config.yaml
arch: "fnet"
model: "segmentation model"
dataset: "aerial photos of the United States (SatlasPretrain)"
train_examples: 101725
image_size: 64
crop_scale_min: 0.7
horizontal_flip: true
translate: 0.12
cutout: 0.4
num_classes: 8
output_stride: 8
norm: "rmsnorm"
norm_position: "pre"
activation: "gelu"
mlp_ratio: 6
layer_scale_init: 0.1
parallel_block: false
inner_norm: false
patch_size: [8, 8]
conv_stem: false
layers: 16
width: 256
positions: "sincos"
init: "trunc_normal_002"
residual_init: "scaled_by_depth"
optimizer: "muon"
muon_scale: "original"
lr: 0.032
momentum: 0.98
nesterov: true
orthogonalizer: "newton_schulz_5"
adamw_lr_other_params: 0.0013
grad_clip: 3.0
adaptive_grad_clip: 0.02
steps: 16800
batch_size: 256
epochs: 42.3
lr_schedule: "wsd"
decay_fraction: 0.4
final_lr_fraction: 0.01
warmup_steps: 840
weight_decay: 0.01
adamw_weight_decay_other_params: 0
Rows from block 3 of a small segmentation model, named by matrix and row number. Rows with one number belong to one neuron. Each number is 128 + 32 x the weight over its row's rms, rounded and kept within 0 to 255. All counts start at 0. Numbers have three digits each.
After each neuron's rows are labels from the 100 images, of 14848, where the neuron reaches its highest value: "strongest on" is what is common among them. Only what is clearly more common there than usual is listed. The data: aerial photos of the United States (SatlasPretrain). In brackets: how many of the 100, against the usual share in percent.
# fc1: MLP up (model.blocks.3.mlp.fc1.weight, 1536x256), inputs 128-255
# fc2: MLP down (model.blocks.3.mlp.fc2.weight, 256x1536, transposed), outputs 128-255

fc1.273:186160092158122085048171132143141138105123149158120146100148145126121111096134142164130102091155128117089075084136134140140162162153114126170129079129166112131123123150114159143113176111134167148113152174117088150156124172154181141158096116137123109150072146129141164141101167158087186133162146084107138165192127157109169098071109080151083166135119097117115128121166170155122162147135
fc2.273:108134116108183176150169093102159177130139115136156136134170121113160141127097118102115160175147136060110153117082109111136179163134162157138168132177064098172092147092137152121146220086146149101136124046145136173127125118087126163169143109161165138144165086119180123075093129147127099123098121123121106062127083151160136099181138154099219137129139106138127160127136096093073121149163
strongest on: park (27 vs 5.2)

fc1.12:153138181166129128096098099164128092104162094086138081139134118102130179114162148127108132141158132121117151085093086177154142157170118139113149129187127130110190107126094185119191109093136164113117138118129151098135138084124152173062139205170105170103145111117162172141163099110078116170090146071117149151125141103100157192147124142099151107128103132109130184118109093175085105102111
fc2.12:092163106112130117159131117117156147156093126109159135108156132134161101111145151146097111207116120103173148152159158164071167143083098143139119215091100135197088168132108156089105179145125171134095145128121140092162124164101120133156096068148082085141076116139144079115131070138194108136132067147110123161085107121120125101163159145128138140164159133113127085158088172174101202182169
strongest on: crop field (25 vs 9.1)

fc1.268:161096102156130105122088158128199142080110148165212109116115155153163125148092189128131147066137222169137054153149111131114146087120115126157201150122090114174159125162172069115095105133137104086110161146124132117083051167129160164147157110147151131130111083083133064157140090165124140185148127152140132126150141178091085178219115089008156136098139111168134146099109127133113153135169
fc2.268:074143138113156119161065139123123122094152082137072107108136133147093133138116135146135162143136097117139096163165128118111133105100180078103100138198101107122161048168154122128097149115150134114156194134095171112107138084140127056090188106128084165155070079038148129118109167115109061054145128024214140174095139091087111101142098088106159061128106128173206107147091131147169219128128
strongest on: crop field (54 vs 9.1)

fc1.493:103114080119145165139154195129109141124121168109118117185132159081120140117118121158084095165112117136068100154093139121153103095121157142103166092124180077185140135174123116151090125128098177108156140145111176169091171093103082135152185129087128201165110205126130126127045140153109133133142170124136126136131086154055090127159101121102154156088124155124117139117139099096144115149067
fc2.493:142080120130108124124091144141095116129052106104104107074152104163164133119114125160118115124186152169119146132138120203156166095126150151074062150142120120108076115095170149137123143144164130104133135131146133139197111126142096103104124117128111080114158137106071143182138063131138121186101154122103154082120138121237131086108118167132080106085100172141109088188132138132159151087123
strongest on: park (25 vs 5.2)

fc1.470:130103083076135181143118172144180082152079112159068140118133096134075145147147164107116133072139118136138227085125096092142121143128148213162144096122113154110052118121196117134108084114089147088124138088159106192115186151166193114150097153099174075122163136172114115153126168140121146110111161128176113101118064108180138145135135047159082116132159221137108102087107157116093217161117
fc2.470:161125209115099199191114103146118075180111107116158091143113193137139071110123103208154118122123169112104127158171116127156153147111087110122220135128171116117148153104183132148106131138144158138097074142093135187119088127111120128079188125107104164168063167151171142126219049122087089096152189173122134134146157176125160114163125090116110142138080128173133147133126120102097073137117
strongest on: building (68 vs 42.1)

fc1.604:117149118166114088133108124092188129144086088120150170124172096101151145134188178133163111111120122065110153085135103100123161126176081090145190167148132123178181125153159144138114120087145158108123115154146138147114085125195116144142106158083201126126110131127121111195133170114085179067091114186193132170109136141099164118140103180091139092099083152134078095086146159163117154111144
fc2.604:124062133162148162167144130120101089096157075120130105117118141110096074137158136126145093165165111059104094141102108158177166157184166104097121139185110118087144094116132174101058126139112124133103098071068123178195130171111119205148126130113130094089127124125139158151135132123112067114123159106143170129148155097110080113144113152117110082109130111087152132159107129069089148164132
strongest on: crop field (31 vs 9.1)

fc1.333:107170159129178161129170132129157130147063167093174143185139023105155111135112142084101156142118170109151183153126084101118146168095169113181142050169129127162185139124096178164101128149140164123110096195127190175150081123115136091123142144162117167111131153112130153136131089145158153158202065119143116165138132112166167152175083163140156128106121114110112155144142111133110112100095
fc2.333:088095106131162107119133160119053152169091119128120116128074155078107158114125106093144090079109114037133165063124118192129115133177098113105149164095113132176128161125158062089098170071069103139115148111133108113171068108163158121129133177154141110140155073121109149075087189118157152060101098093199080102061130099109078155121140136163149083139217130105123136086128114126114125128140
strongest on: building (67 vs 42.1)

fc1.418:120067168139147099114144076115149160148031120136130140146140119148151116171119130095141085094104169140160119144126162075089163150131089120157100177162122159105115134129099148136126163135152121138094140115066177120086162132092154152159137114150080162172133142162121129115183183091120094152118141199171125102108114101152091134133091122138109149126076100076085163140096129149133081170097
fc2.418:128156108139127134166115153116109140094118130127150093111171127182151106108151165157157058141148124100115164137152140139149185145124118148144157113101122116187147201126125135111073191122087082109111110210125069121165128218095109123208098106156174090138112082135073125103160102156183132170146123138133110130135133115101123143154088111145127105137147058062140116117112136070149131095142
strongest on: building (83 vs 42.1)

fc1.26:169177091142138125125149140196138109124103168112106132177092101133141153156157120086115136135086094097148102091126133060192118164066170123090107122166113132197168140086135119116180140137106081154098138095098125134160134141133081147169161129157202206107122108116137166127081119172101129153249152159185153088120180059136116159119130131154133153155115093135083130125152175112185126116144
fc2.26:143168121129130116146135031127122122167117095072173159166043110122136174115054086174129106121106173116124131095112154155162157137137119158157060163162112181119106136118097137091123144075180134156125144091128131148133105136115184079091139121172081165155142135126124135101156133102153102095092103146061167137116108170141124111078071154129134111154141127142100139121131104077065132112153
strongest on: building (75 vs 42.1)

fc1.67:151201117172155102085092136159142121179073137116126150157120168168165125060135117081124106146144075201151110151113113130119151159178141076113147139097136114181113104052070162082182155128154168086157137116142136127158112159106108110131128131163098104107116126198141081091129090112166091191084123128097153106070126114124144113173116153120143114133080085154136136108045076100134137136186
fc2.67:099172159174134092139052101126100127156097066157059136196114072148163145161089139125157096111095094152130117170131204156123099126201178142120134131145102128065090080161086133154122146139114130142094071123110133201123166112154144156170098108103121138111107164118180183113180165099152174149145115127147110149152133180120100157096117112142085145122131216155207121163170157167129114129093
strongest on: building (87 vs 42.1)

fc1.384:127171107161124151138156181088159087139148211073108155113127182201140139109123113099114099143161185130122091174162173054180138153129108070153097075172157112106152144073130116122093155119124122118094110140127097179130080091130051117072063158160130133157156166146135110149112155171126101144073160143123175127144092122128153165085193136105168110134185107136142113134107123090111130102139
fc2.384:103164114105095093145165147169156066115129115094081172106165100150129159099147182101144180165131154041131149155144132158141161093089154111154133105102215075142041098156144101111090071058121133108142156145156144072132165178087100077147152134089089138119121141172110141114120170120136148115163188139101077142083193109061085123169109112163157094160135167181099152145099092180069149149126
strongest on: crop field (25 vs 9.1)

fc1.474:193147159126120106149079097119128120074143159112083154150138126188144105117108164121117137142090098207100082078142084126099116051161088108154160155111111149133197164056126193130096108134144154163114156130147122132100206069110089125113123125164082139099173137101105104155180186146157135101122099112100152156114136122149094113106099134084110184123081094184100161137088149164143134182108
fc2.474:138083085140110164096064121099119087111161118133154122142104146142144191112161110096103115092115096069143132110124144213115133134090111092174159161127122114113097164094088131130130115173173125092124151169178126114133075147126150111109154148108110134195122167106166109145091152183187076160161100117142101163138142158134193129182116162124169141147150239144132114142114169144097148236115
strongest on: building (80 vs 42.1)

fc1.98:163146140079113130102109082153120183160131117116219148136111182101137154119129120133134117184068144078157117118117120155111141116141159031210149123094158147053162095154090108160142135172125062108099164119116145138090149132186205133094136094115133179127138078057117191178108210159099124141123107132110173082102144111105174124153112109118162145116141142153109155137146129116129125151134
fc2.98:112108143135110129115189070140098157162119122068159105152131082151149129132158144037116098117137153143115123127093145134138151113183130127135132181100116133146176145145130119149064138099126188157112102166103076100138134165128134110125191124123168103090163128102123127145085108127035147125106112055072185091122132153118106118189059122156131097137099158140111137143150118219102146094151
strongest on: crop field (25 vs 9.1)

fc1.8:093064115214086174153122095146103079147117113110158050111159169091116144143133188074152129138101136147102128117178125111116079132153134172055146162128135149100112185147130181106145156162142165091122137116111086106112133179162109127150163126144121148113128146165117139198128170131175171160148158072108107164143127101131153097130090102147100097099107141115168120051161092095197087140100
fc2.8:135165083095191137059150155089125108096107149093160156176085159111123084113143131104138132109122114170176119078175113131158158138108155108151109097138170113151137071163131112076037064076127104140148117122100123135118121151071171116116118139165122137127165197080160159122172099119176129158146138163181091149155140080119204197059153208067176140161116096129095116131122161075117123133133
strongest on: crop field (27 vs 9.1)

fc1.60:095133080198161169113176115077118134181156083092182165159174191138141130078125050104164051108097125143130113155080163146161075108154143184070089121102078105104112117176162168146154108141151184108165208125141132102124191091164131185115157059117133087074131122119169154110084098093069174142147153123129089153163159095116204113158160136114149112133118169119147141095160145144132162131156
fc2.60:085182200070121146141093097163169132060127094144110120119093116070097104179144111071154183143155106159097125097121108136113116115114045102121108195154173125126088126131094158132103113103090129133084096127112144112165113138092145098178086127118078135137104176125142110148097086165131122153095126194127148112123126142094077090093065133111173140113139074141170157154064192127115056156166
strongest on: building (83 vs 42.1)

fc1.164:117185105175165154146183125159134175124092182137105154137186115091093178127148158080092118130092138150173131084093133150138163144108117143060180149098123108084182112148125151138111126080118073091089109144125097190106126204102134168155061166158125160154070126136138186105166120088142123146110062114131138049119137136112113166099146163099143178164097185157097158094136114120115130184123
fc2.164:140174167149158093142169113122127105117133127051109103130118137146119082086141182141122094106162123153086089088169143140112104143125134139156149122156122147167093117109077125163110135146097142090143125075139111086124099116217149075105185128143134104099125081087068108116189120089117087111127114072140153095097157083146163095158069110105157204130131093130207032104117135173185123154107
strongest on: building (88 vs 42.1)

fc1.365:123114114223086118117119120134116088139080124122213146129126112124113101161170129048151120180084116075078190121139146136171137105125124155114175146150082113037070142114151106130121114140139141115126139153122088133141131098105089148118136136135114114121047074202099084200127222116083104156084067159172106142109073141139142137058077099141119111155117100118149137129143183125086107150144
fc2.365:132074148069114170166097091157130129120150081217141109047180142135137114145145134205149135102145133126161057087123174115114107170159121111094101122132187127175134111105148112105190087126138156125081133111091181127116111108085145144161169108174125163077187174103121159079129122080160113136121121077130129108130117050127135139171119173077173176101101143072162140125112078104181160088121
strongest on: crop field (85 vs 9.1)

fc1.505:132148130104116141080144056109131135175149162108132124118159137121135123115118140093178152156159163075084139068078146131140169185174190131090105123156101107083134139076155120162090080109116079132107138102111142134117088145192121118109121148104153147104187154111145118124118165111112196151153194102090129137068142113141121179122207064100120110177135176094140146104145096090138078104141
fc2.505:148101101178135136171063159134120180086081116100132127145142146137132135119150125107152098163105134185152116065126136144143160115160105152131140170150113160089077123167138185055069122079120183169204168086175039115148148129090061124106114106126139117116079100178165093140147079125165100091116117148166128128103088144156106093135132135133082090114142115166064119083132149112119121110156
strongest on: building (80 vs 42.1)

fc1.404:071160130143096132067109092160146139095108120117126131133132153152136092149178107120174136116129107119092148052177145149117138212157147071097145144131131137058078116123077115166129091142072089120108096094223098155202118115165111088138084089107150183145108162109151118139194161114142156096136091088127119157134144147097102146122117126110124106139145124131167113155177150128143064082133
fc2.404:174084153162080130186143107087146062081136089135055085131128154081118191100126086174125130132140120151118121120099117102116104149097137152109086108101101142103120132131066123069127128105157122186164187165112121097135187110183103144162175100132090178148151106136149139105075092161095131089078098160121158095153134079125142091200188127179115133122162111146142215073156071087101191137113
strongest on: building (91 vs 42.1)

fc1.186:129144138167181098134124114138103162152129158125121128093150116076078129097207148100164144116192146131097096183119154112151119141090112131107098134173161109080093119184115160159148132075123139151130172142146109192131153121125179123118145128121134179132162154173102127174139165123159073140155133172142129114096140177167193173125133161131150134178214112143114136102075063146111140117178
fc2.186:140104113119124125136152172140176154164114066135117127126078111174148135081082136177132098118134094112189114123101092103111158145189176097133100133070080106141184130099140126080092144173093140135136107135130101089183124127140059142129152153121082041129126083131094145084172108162169119091122141183155176101159218113120111141167174117125155192131075091141106100144179098126119113108161
strongest on: building (84 vs 42.1)

fc1.250:067084093079093151121083128119148124146117065125158148182125113120104111124154132104086113111089174154097114242139151120091122102174118183182110170151115102142130137099110117126118186165126162115146116106195128194138097150104127097115117104163163194103135129129117111121145129149081129121104109147107179132080119140114136069152217147181123172130134096102143086168164138140086119100174
fc2.250:131079126095085143156202165087145193116101134093147132090093165102121144115149121110089093218168146121116140078090104129165031101121135154121101167128137139159175117111101095126107049161172084105098190149101104102162116099149151122106081114105127099132062127093095091107081131116181112065125075118135115200118111116115146090121109148089107133085128126157143139102134054117125161064105
strongest on: building (91 vs 42.1)

fc1.391:146126155120170138112172099176112106073112140135122147097173066152152153124154120123131106100083166156121148090155079171091165153110078119129026148116133109080088174119085125131158141125133140149126110159126115157108167135101110127128153150147188154091117100132134081094133120089097161122210101118117134107115155110197155131133104170168091106146180126172130097093131158139107130150112
fc2.391:125139168087097083125072076071136130182148101134124097170151142145135177086109144120102131137168136205105120143146142177150115090037147099148111030175123121173144099122133122070078152168129198167098080077132102092147128078144133154131074068108096127131192139123138139094129153152183120085082145082128104138155131195106105188167088105113091148125121167125112162158137094081139121165105
strongest on: building (71 vs 42.1)

fc1.658:151154132148170116134120153161138081084143082144103147098105129130147110129117167162119113162102133164167096119122188119161154104131162157105171085147097111174129058145124142181076125082136139150177164137074184149144138151087138145144165126126150094122117121136163103135142120060168114125147100096174068146163153153106157203082135149106123253114179096153150113092109114133179093130141
fc2.658:129169092129111102147100119127100152129106129149158130116095111116082140155135106079149139140101140125088109112130113121130122142197145141157090209124137150156077173054142117163143082154095112128110113068151097123171097095114123136146137184123133155123143102133063145136147153077046113120086100196095158128136080149107037039182127115152132076177112159163101137115131146132142111107110
strongest on: building (89 vs 42.1)

fc1.74:131037079173094177124136097087098150102162099186162120178127148097155120098136076109165169140107104133141135135137099095105107116138128091143114121137111141090192126162144099175101136204118134123170108157106139128148152123068113144156132118074126148063116132130137157081113146159098116153110160149112128097138105186134193076066123129080175086158101135195159128119169149145207134116157
fc2.74:126166120160133139137155126140135107149166142112158151145125155195130144165165142103051101088167170120123165093073087127082134095079173145095071175131127121115132140167197183111148142127164177126140161141141138070153150155167179159142121060149136160134180116093139138142170096081179125103140121181147149160133190096108146127134136128184142096090110133144150167146174116100105105184092
strongest on: crop field (56 vs 9.1)

fc1.187:118094125151179099124126020150089167158131095117123141150124121142070092132224068134142109107069162142168103130118142167129119106128093122118151133155069111142146146109139139142142100151156115090157139130090146128093102107174171176106137191101120115136138155100157087106140102038144092179087105130138185139122105092145100153189167097112200154166139141085113179166095157128141101154148
fc2.187:153102130136172147139144178197151138061146120136151117120175115178128098124183141082148159154091133115111110147189147117115122107109169111165117109111155111157114118101152089107151132124180112152110116134133106140092170110114128164141074081141075164094134127172121071095080143146108209096132118118048143096134177098127121140147090175139084154063167100148148137036147062119088124119179
strongest on: building (89 vs 42.1)

fc1.629:141181128099024102058144089138173120106145107135163074111123097129166166133158173176131122134147072137104126078126123162107112127081139140158148107150077126077112085085069169174116160127133148111093101089087130162063178163125119139152104143146097151129060107100115087139097148127170175136148112112113131151134125154053118089101101105077080146146142161142114111132130163133105058113160
fc2.629:113123136165111120200120135143119145150074134154084112146099126098103079104099101083134140139141102117129132148106124115158155101057146214150122201156152124160156138146086156074188106129122161178141193143166084096114142126151139151139154149123115112121166178199144130115105158110100107094081149144139095131157121175186169171183091105156122140134108089117179168131094147083172200121086
strongest on: building (85 vs 42.1)

fc1.28:114062114145133122135113155156115130135093121129130152033090137124155102150152096108123141112110122113145097115144165077176108144156183106179134114151124128107151118198177147162146149202134183209142140156196123149179185158125136104136130101070127154131092107087175100101128198143187146080130067110137102116171130187094114104130081172033090149160118082141094164107103130104124071049125
fc2.28:131207158090116058110111167109073123104088130121123093177174172169088188064080099094104118102072169158167161132147120176152112168092084082114101169108146178138086228131185088120128123139134114078176077153161151160114143119111147126116120079175129135138192130155205180085120134128069137165128143148116121125136116051060146179166128090137105111130167091133125144139072107174136099084119
strongest on: building (70 vs 42.1)

fc1.428:077127072154168086185086141121123153140085159126122133099140138189143093120156139087090095110112140059129092136146101102105111058074167051154182119134132151130130151144144212182093090167067060183133152121153102152115120150123122175096119182140112103151176111143089091123096136131117109107115112165128176059141140128155191116086109142134088125126138153092139108046123031088148099120114
fc2.428:156118100132139119134203113145159154149139156169138198079107160116144142144158128130151121119146081205128165114084114145139153148171140147103104165115145162142160154161112094110175150128130160097159072106127160062098243107094114099139143142123161202133058174110159185119112137107189129137162155101078159134145120126159063170139075090146136121161143142134122132178114150117114151150102
strongest on: building (92 vs 42.1)

fc1.601:176213082162163194127105101135151145097117107165092122074121104127118155194150161131109152090156126074123064139075149175120102149139136127076158128159116136144183081137169128155078128085144087161124131091120067100182086202173130088125128138137083178165054118098108132180182140143183135137153125079119123085139124160160171117080132147138129135109167102206109117114108116110165127120102
fc2.601:140166164135132065130146113122158144148085194025158109156112156108137115077160056131097112124151088194126137129106112114142165136156144174185074114112111088093081139049146126111149093131115121122080159101131111129101159112133216167173119195097209153169111088162096091072093126117110155158128087141122101135142178072149093142192200116116120128197115144094115100112119072121083145133169
strongest on: building (78 vs 42.1)

fc1.625:104155141096097107152093134151122115142127104137153146145132132139177138138139163068171133071100108097130174113135121082162104142101136036115163102150084128114066101216106128174164135114112127126147157149134120153159084118131150173149152133102113136109125157169166078148142100180097175110104094128130087075108125160099126129129115106104172111139150068173143081208143112195140199150062
fc2.625:116165175120105120145200076119131095117122128161163152120093139114053057128142119130103094091112157109094134158112149160113123168155112133095115103127186138168099182153125165148136090121119199165110117139082096111176125103097175162161135121126132117111131130110123131109133113107132090133091161141096172158137060098072062061092149126135096085031148152068125079139016119146081087152143
strongest on: crop field (31 vs 9.1)

fc1.261:103116135124112152152096191235093098117106164109124105136186101094165142085142172171105083147201144172127110138088111074158134154111157153106167162142198070122142100126112161140147104129129136183115126144154095218135149085093138150136164082122128164138127151139181148077101194137188096174092186114185095097147112159098138108110214123097086131082143070123111136138129135177099075119141
fc2.261:146117138086121077113125123111125112091112097136155233067107169151104087134123153129046181116101183155133108106140140132107107142097188107088151177117076173149067089190084130092144116142090118130183116169146106144165097142096105113120118173132077093151176109156115096130135175100118163142090152122112160083140136139175142147147111148131099100098134119189159125165092137109132178094100
strongest on: park (31 vs 5.2)

fc1.515:109086104101101210107077146115143115124147085079125101115181172166168127127160101140087185100089080112138128106092146130118111197075186168157058124117172125167116088092126107162153110120099200135119164090142171129199165146155122160083102151126116149148169156153146054110088209144123170152155135110091125122127106171125097147087103146101153098141159117125153107136132136101129099135119
fc2.515:129099132096068096131121101175092142188080192192142100102148124080141165124165106082133156137094114106157134084091059159167151083100111149171096141115162149148145126173089135159137130160114162101084156174145119062138148102148148136152161118149187193142072132119200114140149111175101056068094152138133048129123111081170145208138088138158090137180112118126130132074096098119144157089092
strongest on: building (88 vs 42.1)

fc1.119:096177113073098170095185130171128113088068094118142147134105129169150132132157123097110121166056144093135123182127171115085112094080115130114182135160169131112077086174155158100080102108079174135134161181066185080156135103086142055129144118147118152114158101097124099132152116118092136100110111178076097109112115145155173223096180103103167126187155155113117101144142097117152161159162
fc2.119:160130099136172122156065129124087121062147127147115150134083157156158181107112182140150136146130148108114139062147075132072068130134076116144115107064101072113138153130112147103127061146152096146134097085093136178121111101112173128087134142099022104095132130106118125078137165131169139100144092079126087160083122173152206127140156133157142096102103081149154160112139098098151168169122
strongest on: building (68 vs 42.1)

fc1.203:075174098119179171140167121175116135146119099120139109182135167183162099162116109180089130141102110088164119132114164110128118178118151109111142128108149127119140203190098163099087094131094123122165208163115178112129097087140129125147058180122132137116158137143108147069084129177103163124150085163129089127121127149097127156147175163135139130109208124078123116133174095113099084173117
fc2.203:114124120117187143138122136129071071131113110128120144111207078124081175143136180132145117143164126061089137093146116095094146118199134130158113126158127103154124124133131136099091120105136129161127140125157141163137118077146097108138090156090091124106013190185083080164088186155090095070119156125151133095152126118164087137149112125126123069135157082078140088092113112124143127168139
strongest on: building (68 vs 42.1)

fc1.434:131082113143125124129172170151125051155132116088132152163177128156110136054118126096117047147155143161129157144149081086126071097119101117083158130132168162146136158130067168091103145072178191163104145131126131096114139107214083135204096161128153140137162135166178125100138189194143138118130112123128180166106150096105162139082152151086130132126111134125110102180080078088140170103116
fc2.434:113058111144111146164095075172105120184115215119137104128112075131153153122135156179142177116085076108143111143114151125077177155072161126110123154179174137127169103156154082170114086143109089153168103147116143104100126145096123136128100073134109144104106172103155177157132156157152179094152113107108090089154104095120189144116115147132147129117156193083127133101096160118144154122155
strongest on: building (75 vs 42.1)

fc1.743:094049112134122109105114150142159122186107123139123184158177074151132128082157147076087122169073168142133190087130179158101145149072117093091150169095124090095111110158133131143118168163117096124136180120114118174136107068080105097147094166178159119118147134123154184120109083153104205154162125148144096175147141150129143144092081148106107115128167112159107152091111127175073135169082
fc2.743:154138130120134083132100112126108100178130158131083106111167153115115085148125167130129125042136142054133071121075107139101082091076072133151168124169129165171120169133164103090081124092160147111110102122160070117107140102118149176124135071092095092127114097204108111109142180167151105153107118107155166077123177170099172155125108137119146081137121142122095125151139092068127121118144
strongest on: building (86 vs 42.1)

fc1.352:136129097092076145123100131128177098152098122099145064162135079114191145146152166118143101075124101129103099103125110105151140107117161157122108124089086146097128124105125160124043156175194139158178138115083111089157159153047088132100170149125142139123129133206107153144116116129128172140173100113196158102108072155079179162122130131151134097178097069132117165060096123134155103169151
fc2.352:121129131178020135184144109124096123106113141089111094133200122112105185143134159157150117133139108079147143109138114051087107124121068082131113216099114091194133139144044106117141116122152118138181151113138123120104111088143146153206082112096202092100140174117144167103144125094136088142129093162085120100150084096171135123154117123097156139122096152162134139110111153099086116102070
strongest on: building (82 vs 42.1)

fc1.87:163092176244132172138092138127081127151103082149179076087165131077162146149124159168139116117097114162139131170081120119126140121107129188125096139121105112108139143130159126153116125128141117130131196162096136137080085148144142140139188130093134080124148084077148141129136094106056142169118190117148115179157105149123140150086147069162126141099173130102157112121121125116112142121150
fc2.87:140146141097156150198095177125093109127185107100122115146147119133068147131099196103172136143148110100084159138162107142132106119162193087155115142176079120143101099149126098104058161113132139184146136102105138130117084078142089100090141121135086155122064164100138148149092162108081155044123138098218144122134125102147104103115095126085194106119147131130141119057064117055159141131144
strongest on: crop field (51 vs 9.1)